From a checkpoint of a small image classifier.
Model: 2.05M parameters, 48-pixel images, arch squeezenet, norm groupnorm, activation silu.
Training: adamw at rate 0.0035, 11800 steps, batches of 256, held-out accuracy 76%.
Rows from block 8, named by matrix and row number. Rows with one number belong to one channel. Each number is 128 + 32 x the weight over its row's rms, rounded and kept within 0 to 255. All counts start at 0. Numbers have three digits each. After the name is the row's rms in percent of the matrix's.
# sq0: squeeze pointwise conv (model.blocks.8.sq.0.weight, 128x256x1x1), inputs 86-171
# e10: expand pointwise conv (model.blocks.8.e1.0.weight, 256x128x1x1, transposed), outputs 86-171
# e30: expand 3x3 conv (model.blocks.8.e3.0.weight, 256x128x3x3, transposed), outputs 11-21, a 3x3 kernel for each
sq0.3 095:120129116086131097136091120106058094110094087139163164159022115155080138149088115170125175141159125147084115115066141126125105087147148177081102165058091155126170216097135111113082072134125081106100173170173131164111125180147152156179085123114104140128108150
e10.3 092:118098080107128192099076143156173074121104081118183112051168084141200134090109162099121119088153107125057142106150086103122149126120137068172145135109125196099097092157167130111092188163166058156066132103042150125146109145160144021116144152144117087154126090
e30.3 101:128150093118134120117168103120138084114094138116230135185079103122129112135135117153079113108159029130153137090165098133150147141117122127120136060132113181107184140118115177153063138141095105143093125113072155135188084092119107096123120101146089098148094191094144153051136149157167126129105161128
sq0.4 103:126113145140172132076137169097111107119128107132140128110089089177147106155124158149073118132091141176065139109116118090114134155123107108114160115124127126148104100041125142102052051099071096160103189160154164108100119203110165163115121149115138165163149154
e10.4 099:074152119149212092121099144141106103067119125178122063119101160132115089110185165134157150132101070084178185092153119132098129177130107089127119117118172116135086146174179083069113134130166167104103101076065136128187111179133125101159191159141120135083104123
e30.4 099:093187098084109104120061118100127086139093110150117117153184129127140162135168104145100115109148124119108119128057095146124160112131060131101180194090116133133153112097107105141176111135099126161142142109182134183128144169111123152024063122111102152124145127119114173117128119165163135147078136122
sq0.5 105:157173068073165091076174121154133157098138074172128167116120109123137106102112124105140120141146239159147123129149133119139157092142080142127125090092135087075137126090099091164158127133100134127123131111112122107116142100155083113144147132097131049109172138
e10.5 099:084096114156115127120129057155100125148132073106125084105120140139091098081118118129148127116194071129170204191120095114119128131149125123111113130130104092091165108117110159084158152085186138116108190082088161180142150126159198088110148130116132086105079116
e30.5 099:113156113138115156156166110093093132112107095126135143181139119082117105072120138066178100102123100129085164153150150118159135161119151107103171133108104099145134110102087117162122108176125115116104114129135138096163126097152134105094079120162119168182130133061161128125157079146072193112082108179
sq0.6 099:113113172104130136113104194102060067083138143169106111087083181141090140165091155137130137175136136114084137165163144137146106166185030183130075074069109089187117129071156147156151124139160122174101150156093206127050151046177167114088130126164109118154089169
e10.6 099:105142091093102140148125151152108135114095155120164084135084129118083154095157121111096115122114135132122188131102096192103120114102106127118127138149104094103099133136087158150134168175130132104107083173173141074146103146114101130107162105125123065092094140
e30.6 098:123094157095125149059154097079112172160171152180190126149170153169113153148090082116125188138142098157096094128182123106061095117103108077089122127135099108124118130093135137123104097121115146116099111099112127164129088128120113116113125139175094071100114120105185144128180189125110108120102141086
sq0.7 102:119126088118091205073152148109058138119152110080107155160194116177113143099113132158149158164073090111122095167137091169076106093154116164137122131114134142060108087151102163141123142158098092168120139064078169134138176164191128145186089118131166056084095144
e10.7 109:058124114189060178122126129161115163158156155155113117181180160062082132085158137133114114146114095102071149156113128132149116157084082132088140122163131082102136098119134104122156076188104115078098117145128131174156116118121091149138109147123187119133167118
e30.7 101:149138114074084111131098143132142143139161171123125167143100103076152139132203150106119157080156115108112097158071126174162143144120159192131120136100129139139121131075122140097120131135161080143130190115150128112148155099111150057180092110164159155142123159089123162114141143152097093113086118060
sq0.8 100:097118155097185123101085115089110082137126133091092138160131151115119121144134118110051134144149145092148136116150234165080049142096094121099140155092109138127150147149120152101111114183142146182133168129088171144152176123110196151107146109146141108149120147
e10.8 106:097174093155074113137137104138110150084083099126080210206131086135131106180122133188121143141114100136090139163142158175105123145137148077082127112113117139132059132115153124089148133157132164180154097133083123219189089134145161132120145171144127113127175157
e30.8 100:132089034108155120131085151139069166157126100089093192128165091234141106112143152166144167096106105097162094104129102104122105108105119132101147133118139123098113089187126116124108179181120119053093180167131106101106137133146118111091129122140128144073188161088087042123132149154159129182179151150
sq0.9 103:142169114110153172097179110155131104128105106151052117121157168137119075149106073116116129140097073156113147147080134115060147140112133148143205116120146177159133101054144169143133095129136104111142056107174158147167097127176077180138132131141191122112110118
e10.9 098:135192147110120137145065107111111158108129124137154123177124115136101115087134185149133102153116123152091150101165118163129089099071101139162143044150133163127160116094096100097045129125125075064060135095141077112160123149125064072084171163086076117192098139
e30.9 101:144172112148128089126105141181159097117126229160150134105107180164140143115094173090124114123179155215074199142157080134134095151163146116099065063113122180114161163173135137138153168131124162112121097046161150160158131155161117128159137076043075109162138187135102163154101126204093185112123131126
sq0.10 100:126146120118108088060190148153114147168129094128120143147189112168131125132116135138158067121105087110164119146176159102096155074073144139147114093141098128133110128116106151117122121090140082152210102133171114166109252118095098133149120153099139113168144098
e10.10 099:161162130168133164178094126137063060121185126097126082151141122133102082113141094150129133137097134173112141146065098174078105122107084102148155140166131101102143091138121080096109156071155165130143172141099103126152115114091177132113124200121130119138095163
e30.10 100:160138131106019110144132126126119158118111135102139114098099144148141139148105107097151172124134157142113122131114169163100210160139127137132135145135089190118110202141191093163128107163069124168168143134129121099111102085136103058155147110164151119124122194110094152140119131106125124102167086184
sq0.11 102:149103125118092154096120114187126113078108124120109090141143141081192133104114173069125097092090098122117118122104078098138091113152111148139118155155055130136116134139151095091058137139132147140115105122120105089167165196126124133167124089168146156127139163
e10.11 102:109161128135170187191201122165179138088147092132138174151097136164124208130121137178148192136137102123157104086132178161123182169060111099101190163119147116148157091129147160126105104110138127139137110182127139191165129165123127080148145099100156156144141109
e30.11 101:124212142159082107101096136170139070150128132128066126129171120140061101083102179107146076151151152108170107131079079138100143120139112117154137134163095089121077140176087126168134160098088078114094086099162147140147105092083069109114145158140125156150168116153103106090116104119163114103184094112
sq0.12 097:097104114121088112125144145140075107123158134116128111146132090170143116090153119141152087138136085068132120100137115129165173162144147110135135141135151134192123130177169136046121168106054115138127196077131079156190132125118110091080120147176196105149069146
e10.12 098:102100137100068112056109147134106068171164062118132109152105124131117074120166098107151114139059160112106167076153132131147155085101107092139138161103135159118139133175069076132076046154106127121099124077150149122116110153106169134090114094128105096139155095
e30.12 103:127158124134155141161126095160118161091147146132149160128051088117049167156153134166123074139153163100107152121094128097179043121105169146176042117079083123154109104096054129150064069185182123141130096125126116163170142096093113171123114150040118141078112168087107124135113178175150134149117126085
sq0.13 109:080146159145132073143170103145133118149141071158107125099093145113110154097146173164147093103139154108080151097137134130086153192167112125062118131061151112178154148116065138125149168129111083142125163059096058134150148148125112083134094082085106165097072137
e10.13 094:138119142107149088086134145098099110164098110188097105140078111144114108139143228123115117096163091120101148133151102157089094085129175095150113137071078110137120088171132120167160128133140052054118109114118120128095127130115191084098150113120149114128116067
e30.13 099:141166108145112112102137133171142090099114068175151152199158078066155059137107106122149134114147132136143153089126086137133145046132120080084127145143178150095095130137161163135106092147176113120152139100083145085142142121118198191126162167152128121121076088161134092111119076131115172177162082159
sq0.14 100:159116101151130103153120097137114101119176123145155087109171157122075142128088100082145124200108079083104087144124114180124128116140127171104159132155142166111059179121183109136174187157138101112166103147127086085129145060131160066137043105129055111110099135
e10.14 097:093058076116122155107140139087148151083152138136133114118104131162070129107159057144121120107148099035112156144139133145119146146100149155177145132098147165151080087141149132135157063126078123152133128133027078133135096135127119057144132084078088096144160096
e30.14 102:131126172171158155152164099191154164169127130171101162133137092136121141123100094111138073143071152138108072105070099109089110157112085164081115095136143158145140072119142140122083115133171109162100098125114067119212118176146164129139135123115071163072127150189136075133097130101091066138109088147
sq0.15 111:092123161105158073107149161084160106111088135103150151105125105124107131159136140183149157141066131133100146135084101101103089088168147176146104155150108182186123074125181110112111080074082174159163152145173111163070098087139157128078090150115161192155137161
e10.15 102:153070132098149214111112173121077133111136097137117145135106124160086128153151139084134088135180137091157090138168178174163120202116148133172164046201133131181141132092128093081113139127135160143138147116131138133153141136101109128108107141156119179126155128
e30.15 101:160138124153095103130155155157105104144141141117117143157180099121181095149125142119146162145167078162150107102116062126144107127133147159090140161100166097121123118096164101111084149224181109112126145131111150102144140117136139128151120136112085197102085112164103093146080148155090154142098107140
sq0.16 098:230144150119181110155123124084060147091114146040111156130130092194051084150151175097123173142135158129139117121136154108139095091085148133162096103166120133114121137071095155060134086125106095163132115143114198122135186115139126147154140147141116201145132109
e10.16 104:128162108097231199117117191082117138108150144183106157106080172153089112114123076146074126129160117107138138134071123193124136129077128104121065128123151077132099144115119171130151148137130129157120075148130090106142150169100116127128145133118081101153112167
e30.16 101:136114097120187138127117096134148160092127102141132114097107059147089161079126102128152094124169127129104125051159092175082131117175165147160171088173157137097168072097095144103103104146131116187117178122157130149161166164141131076094071178130184145150095175066127063132159064097166109140093144166
sq0.17 102:177090148153103088084164115099174152108133102181205204158124109127115145117163172096179141145135125119136133149156167154181134200104107196136162140146131158101068133158110125075137138095096162120130158129133149188172156111099110050069191149100162108144116149
e10.17 094:122076132135053108155107171065117098204169179104093111129111092172109079143111135184183153164101180154079111085130124119156133102229144097148134179164119084098087170130168117214149106126131089091141142068171105153218119113130154111134141165122198109152119051
e30.17 101:148084116194114121148101153126140080109163087153150161091124136131117123144106188182116177150110125150096101139127163091133147075155139131225127091057079049117116110112164113149184133158143140116122113108181155129132115131117152149146122173108118117106124137153111122091112050107069112141097113095
sq0.18 094:056151175193156126151119134131095139089139173144139120163101152127134118141117109147112106142137100137143141120188145095106167094132125199119151135133095167113110129184175133204155043124135151179133154187076102121114169106190141133176147150140162128168122118
e10.18 097:127141119156117134087144083089118099126116172139117126143127221091152137154149129143084134141148095103104122089128140149127135114155172182067100188161106106130129084104102091137145159133150118081158071118139132062169105104157055113124085145154114064145179152
e30.18 096:130142152162090086098073076163109085055140158196128120077113133098090105146149124107134049155123092099166090101106101165156111132122115091087174152155160149155152081153100149157107113176126158133158142078149142170060147091081151171119145119100148147124127105102174135137125124114107138096161168149
sq0.19 094:185128119163170100129170192148125126087121177166168160158130152106102109153108112158099174138131148141120176109131115114113125137147131147110132164104148125141123129149065106123076142065110128082181085129115151109163129144149174175086157176175096110155167109
e10.19 104:118098135092122117116091113056202100106195089139104110089093138119122117136086166171151143133099116154117051111087140108158165096158153113124156077086149147126104106070123165085115165132105084135143129118127119130111183126116138144122122165153129078123122122
e30.19 099:138154066136050165147129149076170127146156124138119158201150057134091133125188153176146123127152120185107091162128146094168138138107194106093138184101127133147067149101091159150206115109114075169137119149141069129119131164085154179134157059136143091135103154138155115043103160115081138110115129160
sq0.20 103:101138197126115155113076147073153091104090111100152171114101113118139115111161165086148127126188126107061157159168076137063163169175153078143108136124152118171077174116103162126113059121125146148134137158124117144106096169162108166113119076073117107094163142
e10.20 104:072103131151088145136139135125104119101137141116138087146128144110111111196123097131136106220187135127195111126175143139112067110145061106118170142089120125152163106152153181144153109104125059090107092144118141110172039164142121132133100098154181122185135059
e30.20 101:114072132200144053153153121126153122172130142160105127120129173132182058109108106146102110099131089117163083110175166068156192138062135136102162088110145133162115119174165100157069051110116106152095140105169122155149137113048115142129172177135122077152086114160108133127144082089145150176076146104
sq0.21 104:153127101116158171155116144142111173094100109169167124121151133128086134125128188112131091096188168171160179165136183138032142140156081199146120142153142125108095119106094121113136160118062172109108148193112184130131103138127107130133163137142083182106111111
e10.21 094:118144192149139153148096152170141131135085155117108103123149141096100105139159132135106098201156184125057190138124154084156107145184136142103106110128100163149099139089147073144122158102048133145118122140087103162124128063122102069079095108108102077121080102
e30.21 103:131121125109172140116166105133190146150161123178126149116116136068097135138119096139148159089148148105121112130106125107201171203107150114129096152128150079164080166151094066102144119155129098145156164134135129116166137139128124156144069140134103097133163130132153106140110144096207127126086150116
sq0.22 092:163155159128131131148132184184155156098130108137157085130182145112150127130091076120111161067097144117126136088150110096164171086131125097054139143160148154057135137075121089103123132114154090118143104078108091110160140130152150126149126110132157106114063127
e10.22 096:072145194077151094079117098105120091124112137170142039137151069108123132145112091153144122110135121119113130110103137137133081128080147095178136190197171179065169143102172112105122099099116136155130120147075161150101105181073082084109142098125140157125206173
e30.22 101:137110080160085150136155150130137082117077134145130153139140137105096101140131175108125112135134151088124205157111136139114104177124151100132159114117140174154066114144171107135103195117087193129110129131133156147111141140160126138136109094117137101157138128166156126180108152162112056106125148099
sq0.23 100:113154124091154201164078086128132116157106112093049224102114133151120111112154142092197172119115111139163158163189135121122150076106161181093081158188126088149100139140132163100112145063212097163176180181152109138238119125116134106130135117128102177094181109
e10.23 100:174147116081101182142115147169100148153099141134182120139129118199169125099143171137107140137077127079069107157121151071091135150137114102099211114109114111077153132106127118123096096169161134145109113092108155106115131114152114156134115111061113147121133156
e30.23 099:152118147019134178124127082121135101094102119165147122107148162123094149205111144119129129151172174145157162101119136157093169137193100114123107128135122085131139221116110177080149076163127136140125065120137132139075083170113119156141122116140181061084165120106111106093155155073113134120097101090
sq0.24 099:127144155102135126154154155157139170114135073077128088104154130059107148143136086150110091103083140115152162096143092098161108165131117128174103135132112149164130199166132120085143092089089165047116104101140132124165146137138098164102128121120166145115168190
e10.24 094:147113143120175106161118132168152159118141124159137124142165126121119139140116070124125128096159115120135122172058170152153146161060101141138105156125155138155124134145189120141112173133093108144141130128186045134164112132153084107135153131066150165162162113
e30.24 095:125141135146083151144088137150160143113088128113130147058120114093196115135077163088159069124094122143080124138079081109213127140166128131208084111079109085147142151124085127116123171076152147152077079117145167139196133099164096111134185196097138139086130131133040073126105079120119099154130113193
sq0.25 095:149131163076156085120090174153115114110127116111091147120128179168123120081153149090126100175214118157107113133089162121090159134130143134152098185161067165136037154087121147225125078175137134177165165152132123137122136125157168126173125165122160161172143184
e10.25 103:178139138150067140137155124050136127088157148156137082169116166155124079121108083164107103136154091147118135122103127088096140150066056147151136182154110159104178107129141148067156079101119137146149132103130116130088190103147103148125140163074146107134147072
e30.25 100:136106145087113132137113099118109154083137115124141149101152164131102165126151093127106119119140100160162179124080112137098162130114043160179147165140117131164124138116126139172129069127156146155114111129149131199135140122138123171089075165111182147135159140130128172182063144133144122090155102152
sq0.26 106:181135152162151134130080100104129120126140124153138175133127180123137125105115133141078116118122091079148160170127066117112053057134117101145140063155174196135083175165138175108154113142158165140143147134128136189149169192149128104090159076134145138132185087
e10.26 092:128102173109165084087151151107080149089104112139158070089110129151168123115105078141069138161197096147095100129136116140208112046064161107118151154139145140122130165101094114101147115078143139129148135110111083147142153095138120079136124205126049124130144109
e30.26 101:142137140092111093077140134157139132151147142123142102129079106084150078072160101110078111101120174110156143156186115138134122185099166135094156167147077125175118141114118113186147201172151111119129127134193175182091125113122115191173125125161112156147076203140164156149133069127114141154066110161
sq0.27 096:032110126095146138077044103134139136142152125104168137176133098157160109143163145100102158122092100172120079145139168139150159192113096074121139067115169176059094151123191118148139131079100152051084169107168094095121158106155095086139121100119137155090095153
e10.27 105:157146080135107122123115083130130091143120088157083136100086129115096143103104123171172158154132102133123155099094086124107172043170145165114099135118088166067118153151143141146197123113118082183185089118110066186135137112106119104185149079153143169214163136
e30.27 101:156158076135164099113124085137100131145116126120155210087126176133079114142093152077143089148142157113115060090115093124079176119177124168126149123175122167028138113102141147146136183103181146149118110119147135106135107143100074115051154171129152155097100151182105132078159147171094134145072155087
sq0.28 104:132117122080098162125061113131203197119156119122153093207133113096149137088108124130128092127135112169140122121120167134155112099155114158144147128097075141103151119101080149189132161192135149045175145144143116113148107135127153145169116056137179174092102149
e10.28 103:134140127095121090101155162094128122079169143160120157136171121177145180155178122118125151140132089081187140080184123124121126091086113181059094122115138081148080126125093119110132066143130132149151140165142083167111138178080099119169168057131154064090187128
e30.28 100:082124169146135137106102099135129156157100152113106133157159127075123154144106148096120155121141058129094109056149171212129150147123091140104132120115097096107081104115098118134151139109200130138099147138067055106196072154090092085082102138160095164141145096099106132146114119084159138190063099173
sq0.29 101:097114100147124146150184066122076130165125168161098108142170153143075094135109120140140181108156150091134061067125133176139163213112182185150122194126104159124161209118108185169118107111205140181165122146056134156092133138130092152138123128116134164180143146
e10.29 103:118095159078171112161126122110187063125181130122078082135100123136121119087116080134091149161144127184092156084148064166168148104052154137169079112161190136102118155102137141167125129163104120118111147168181193085165081155075104184174160116106065118129121172
e30.29 099:080131147129119125027109141134146152136098187146091105136082166101104111097053104135081144122079121155087128108173093125107156100117139110102106124066111182111111102110133120154213081162142136086146123163130160097114135072147105141055086117060157221107085158100123133149155134118080158151141102166
sq0.30 101:089123125155161122114091144166156127139072117146096148123094093111078107157120079167136175105106127137142181135189186158076181109093155125160069116155170151121135122093120153129122123170154108120102122129148131147133139120130132134107165138156107153182194198
e10.30 105:177082131074136137133103135131173113124137100154077147170076121187157162119131075176125131129115156105171121129165085064160128070107133121124166103119170156165090198065124146145082125102146135073128072151131082166131103147076130094119132077083121148102111125
e30.30 100:131066123164130135121161169095153093138097163132137142190196116140068087115133146128120127084168103121148135125143159089132144143155165102136104166128128150157077159159102144149148098100109170105068142184191094065145114092110126162122080124151102173155159160121055106134121111116104170135157137167
sq0.31 100:147149147069156097154127131108135099171185111176180142104108162099141128136107095170103212147116131126127159133112164150128157087092152151102133169138131145148214129165144161153147101175078121120109183141129115172122117105172156165145103114140164134140099161
e10.31 095:115144157118101164062094076103132151099192132156067125135144136122156121140102126204112124135113130108122105115160118157142162104148135148130149065156152104117159131120104109107221063140075180088138096068137137065144199077166139156072120146106137107199095147
e30.31 100:166106106064140146136078159200125094121113099153086128133145099076162179127093144087151176156147164155112135120140153107141061097164068106116105153098082081145148092119095128148127061162085135115129130158150107111130117120165136145139071134103170204141179129091132095155096076141088139224085140181
sq0.32 099:185113153070103120146137128192129055090088121085133160178143122090110122130144092123083121107163094153086154121138126116113076112112135136106144145199109126135132145127065161121062125074130101100113097101154118120128044174108147143147103070102154177111161062
e10.32 109:144124140138166102146186098125090127158161144108111154179164178139180081079119133162165136215130128127106145125174180107055163147125088085148166098125122103173087057109161163095114122115111147080116103143155153091064198120115165139159149109137176144108133078
e30.32 100:171116112133126142108159049146082166152106097094165093137175165121105164151135095090172154114146121137103190125165139108139129067168125101151147098116139113113127126201114147128128112154133127140112108129109146180130135142071098191072103132163165143164103052075078097140149169156157159141140120160
sq0.33 097:183125117145126124073152113139055131097171100097152136114128149115145117132064131097180227112146053108119120116164119173123106129126109176152125132141199200155125093131098152108171141164180176121164163086112114090121146113160060126057147155160123133190084144
e10.33 101:116073164060147170172113144164057112130147142120104100072067095116140137077190115092133103155073100100175113126131118150114123150164161061124099168200160144106180162113119128116044174112142110125086127084182126128121134128136142137149105171106134099090109164
e30.33 100:056144155127148093138116162151081185105109151128151105097129167125093093130106088119216149135142121121144149131128093151158169106075118157176101169142107151141125132161131123133174181146152099135148116162171097122083112157080135078103105170123093139070112112147110147152118095112110100175066105132
sq0.34 092:177092137161077084150076145140147079105170160122127170143077063105160184056084205172145168121125166141136115117115177119137156139138161130160155099099156115150103221164113116164104153169146134085178151144134135140145162093149106138178150146179122141175135155
e10.34 093:119109136080144116135162099140124130182132115154088177146118149114110161134144131152200102138127136143168133165133059158141140096129133166085148158074122065115078115148114134120130227162089147169189155112152091161135112145142103151115121033144109142071165098
e30.34 100:140119092097081155161106170137112145166148141179108079177159093194126087119081135138073156058127053139133156118107165156147065078140088106109112127135137116012170116126155150127095208159123117074102175127145111141134174126152086045205117141156121187176122082095136102101148136084165138102143142157
sq0.35 094:101107108129074101127140036145069111085118106152162113142140080183082023135179170077115169176123120042151104141150173159129130117173166093141098113082116147128138144158152175161172124108149091121154146142110104149096082177151128129157138140078122111129137114
e10.35 096:125118165181160139080089148123106141127092059179060099066167096093134117140097077129166063114077179110089190136093138103137089092133155099103136140139140151152138121162102087134100152149137202146188137118104152124171111115131122151073109117120173104095143143
e30.35 100:198142141159069124099141202123103132200129224135070120148100115114141165152173099178189090173135130080091180116138170098043156127071143112135143168124121061152095112101090110140086161172136085148128169124158119131133144132106194124106099163129096075129119157125132100124140160161090108117085088071
sq0.36 103:145129032135097131171130139112103117145157179103142147152127140122122143140160147110169149106135141149140128172073081103108131068117088112134128126111092125135158108120169098102078157137183100161066056125082095086128148092105158145125104171115088145135135119
e10.36 105:137114097153131156092136111134138167174088135149129093114073124159076134140148153120109126172131087132134149107129107061157141123093143148156172085100166101123153106140138213102126164138137081149159154071123138076138186091123147169159071105175110127114159171
e30.36 102:086098147126101107111161164132073151165075148188108161159050126122172103083076117144105147138089095131157114154194094115205150085126130136148159158112090123090092182111173127112195138093139125135139158098124130072144098163061117116102156114142148166163125185111161089150141182146073163123083075125
sq0.37 110:121140164109105097172111093106175165125099154148137173102157152128122170097171090094092105170104207161171141141135133139149140122125072144144102156101128132089146084102076163168102108149118145119051202166122167101094135140160127130160132131113144131084109134
e10.37 110:137143142129126110075149208187161156127135126073151113148154154102124130140103132090149111135153106119094106110092180131066189133150183109080152221144105105102128130138096124110130134100147102086133169177095138080179101088080085140142164143150123094137084123
e30.37 103:057104106083097151089093147128109186102146106149090152092148123085092149137098118102090065113117111145074080168192125122128099099112127144156117188144099067173102082131047125132065134107126150137103123185071093157108075102127116147054135102189115111091157126159131131125165150148172122145120078154
sq0.38 105:111168079130129092127112089143179092116134096140120095202123098114176090070138103144140123100133123162059108144153116161115116127098185145132109125132132104170116155101139132129097127103132172118156091114120090104100137128119142122132071163145181110145158080
e10.38 098:119133107167162125172132176119161124126156172091123124089133077079173125148161120119183173124067119100168242118065145129129120106123111190161131126169184149122108070107124110127128112096125120124153064148159140148121149171098085088152118106184154150105156111
e30.38 101:122125133146161162110153164159135131078116083126117148145107087099163181191112087183109140115102112167086136110078086171157136170098085128177105115117126114120111148079140138093108116116178135164110130127189156138174124130150087100089112149163173089171124119148143196140142113128098185110165172154
sq0.39 100:184202113081183155115142149146111133102132109165109120101090189174090126156171195109116100154172132149117100154144101141135148132152075090114132127129120179132206108078187078206115112158110113173135106082149108090162111157185175118059137131129141096129077159
e10.39 094:071091125122103142121043163159090141117185162132159141127064136180118107179136140113165097144151118102153127151174146132154097113145167101092107098147158121073141116098070107192177088150181111099116149124138137147176108147146104187106104117085139189135087139
e30.39 101:107096125153152123131097104125138151153135163097172115178156112169143100119089114115088174122113089127141187058161147121130150142205114155082143101162132120169109116155124191127159142160178218108126128143134156117123153167169164071159124137134163133151139198123153119142118161127160136131158121092
sq0.40 085:150149137101136162182082087098116111156096169118158127091148166079170143110130103119147176134150166137119129121145105169104136140126097073163080161106144108182142154176136181138207166135118160131179103132107110134118048151103163149114200075105149153107154164
e10.40 091:150124188126121113167128093089162145192154112127171150139130138130138130149175108151117153192170208178134123132086190097111131109106121170102146139151160152063047059141167167166119143123046151091104088134103074088163137101168137097120102124132093091118124142
e30.40 098:166115086128163106087118135112161076124133095147172155169143128093104148145118091103186099138157169121147152230119108110116111145129132132102135131071119185172123139114136115109164180188108098116120125129098165084128174081123161130147119171208154180154169113065113106120118122117106143118058130144
sq0.41 099:119092167138117125088181150145141092152113087132124083148128095147138141163185157059190107081143088120073142133100150125173132160145170138176141144101071129162097159117158122087085186081109117154074120113124152137161152199126049155174133140152157112101129115
e10.41 095:128125092118092116163153129148145114114135144106145097134127081153143059161154172150224163116146140153129166147133145075103071110178123095103140048080118037123145120125070127116098115141205086132165143146142137123088183142153170119160099078118141137108151121
e30.41 102:165063116102133043154161084167097093126155147076166151086104139111115069076103155132119065108124157118115108118102128143134165118147116143153145138100129144126130110146165118097145169116159085126123107145092116150104075170150133108142148169100164168117117139085117143063162131085121139086166101131
sq0.42 108:146172108124148114110155194120060114124142149096141084168149178192183126142146129144138147117120112106106142165145116145132000159105071132140112147169141135136154154114133107138185143124163058089084113143081191129137141079177150140121076118129116146152181173
e10.42 099:113146145134110098142124138131190102123158114142139081188118110133079106086123080118151139140127100162173180120114150182179107159106129110148137104087139077098134104189109142142198070097111189143084132177121125095124105108139111152124164153142148148134038157
e30.42 101:139125070118173097128101122144128180152119144068147147126140090176099156154183125135158066109114100123097127140113076133175185145101153153106122175121149156132139140106168157159116139125135144112107061138073154172165117142108186143122142098109188157170098126161113106153153215089145095180140071133
sq0.43 098:159097193158093118140119087188158163107138141127126108096075172047189203108159120123187171165162160126128183136147139114188142124193167095152102133146101098163142186157110116160111189130132104145091171179148122130140149097114103161114146144076053132064134171
e10.43 098:150165080179109135126150101127177142121079148159221176143122170128135118148184074144203107130139089138160101160114162152186159098082104108141102098109095064139087149129119128164129107139110133189147128150138166069157119081073078137110120121131179136114137125
e30.43 101:121144138102097116186094131154121114098179172071139077154131150140132102088182128100082122157178178103172151122135112230150147163116131170110139122113152155094101083129111156149125112160085134195083184168138163113176111151083129201095128134141139088096145120151133157129173156083133144078156068133
sq0.44 102:119157149130145111174115170164138118084103089172121083156118109126105120134130169095129172128161153113123148110126176154142169122172137173144115120145125092154143095135167107181138123098136116091124159127084139119073137130158134132106149179132140103112135171
e10.44 104:167111125116164098107056129121165168161144077119124087161183154110192137154136082104140135177126131101058118079128113141102167107115109092133100121108131148154144126092123140122111110157091149099059119186150092123087113083113150068063102124172079185104102134
e30.44 100:156130153157127090123132094217120160127192162170119136110116025167095108192121133067096126141201160118148178104143070123144127135141150073148145128127130119119156070145118133121093125119165124120145081184116085132165122116117154150118140204089146180126125209204157121116129169115124120110130086156
sq0.45 098:156145173129131115142110065121078206116124135149144121048103124188102145086100169113139156169146092171140114120166194139146128127153109137116102119175158145156160148101183136146135124166101166147085097141082123182144132131154096104137107143158088171139121162
e10.45 098:124136097134125174167142107109112115146105085129101153130139107042125120087137076144098114138145111123099098133096059171116138145105128115134122124146113157133122111089165136168115187091062096117097125071163086124138168076164109185163075112099102129136148135
e30.45 103:185139102133143152147112166123119141163110145150178144144085186162084161175150141126170078177089148115111163176137130137168117136116124199130128118114146129138148144186118129089192077180104161113110102146171088120092138119141112111110119088159122083146136135100158124104112072136143108161181124057
sq0.46 101:144163098154143107157103095130109113117118110143129141220146095114180092117181082149115155111161101123088131130180153150121077214089129209135142104113132133145133101086130140125126132154210129119089136117139148083095082173166105169160173114138119068090158182
e10.46 109:185068095099109131102137145091148139155132100129111074114201111125208128140100100099187150092176121152149143116198144158135128170146122086186171183136103122134079168112094124140095141141088075122097104147111081162117134107131175176080166136125103073103126141
e30.46 099:119112129118141133125159115055170110068134156143110121147137191080122123132204106163080137144095154083106090097097108188171136125109111144181138092147159142114138101139098124116105105105136204088088116135072144165113182143093129138155136166104151083101116131129096177093109145105158156113158127145
sq0.47 110:138132134124135125152101111163113125127147125128131158187100150099143155130118145173111131153088079103160212138143131039123163109150127154140099110121114143152162134109152127119157158141080140162083170154087184134164133061122122134142124166156167174116134118
e10.47 098:139165178103083174060169094068150121176116162125136071117108135069100141149144111135105146135149118146075154124117171137122108125121108094174181090126107106138136092117143129132158188139109089175144117151136116142061145158114160123112124122096167105174132137
e30.47 099:111083125134128192115071097160139088075117114129121106153167135146121104086085127119130102098165125129102106168104142062154105171116128169116151135078119118151159072031123183167131158114195116138090108092133172150115183140056201103101142134113192099159132130105143089096218076163140116156160110115
sq0.48 103:109115113099070088131177093170135083075138092142117090154159095153142157098135107130189130130146169115059106151169104066117108184071077161143153101145127079155122197099142112141136127163108085088155110166125136164140122107123108137172125081092170076110144109
e10.48 102:090100126144145186145171102190071122142057118130098180131099128189114124082130128075114165119144140096141136131144152082076131167142095117119121168175078115150155121119107189196150061146117111179091134178163151061090080133122135123165113113145146175143114077
e30.48 100:081114174126180109142083142170058148141140142096088121085076096154123146135115112119071142108172131177128098148140113157139144129135121087125160135170137106098125169092094187124135120086150115141063139090124197158168152105092060140118142166194161163123096082170103141162111182147185109131119089144
sq0.49 101:079133219143089085132172066145156157126098121107110133157095120094161111169185139166117148199188092124138135098145101155103089181067118048101151137170166140128134104137099098112090095160166059114154108065143127075138124109107141106115068103194145071112161126
e10.49 116:106104091168093146145130087106115089140186141204091095113082064143128087121118136089187145152087121136092145095138190118141146111150089184132099095101136148118150151136161143113139094131122129128184193180155151125097111112142135119102134120192137140059200124
e30.49 101:106133126135146146087157168147129098074129122059107053145169093094087141135133076115189118098119177122161135150112119152084091136125151166145185190179143164147110132151176141126173118073110150133155145116093153138137143066175109120159118141152126087072111152110108152153106103138106118114200111109
sq0.50 099:166116062190165165061124186109107144143105095190091128127183049129132083081162105139125130109025140168121138141113161081131180053173127140172071107137186170132110123095129153089088131125144137092123164126114099129154124175153139075084114099148184183106140098
e10.50 092:100122155114118158068085137138091105172153145129076071117062138172152135127129072128176162094174046089114051120122130046112095113135095100095163135094088141108070099133071130096136094097111101108150124154158103095121089180119196110115164136167127110105130087
e30.50 098:116177085088172131120144083151063118134109130121147127126155171159126154183068140142161156077113206108113153123135089149094110216163134129169101073168140147119151158130099108136162101134140120175118076150087148143134095187057185101116174119155080169180124112114127117134101132171143119174083139116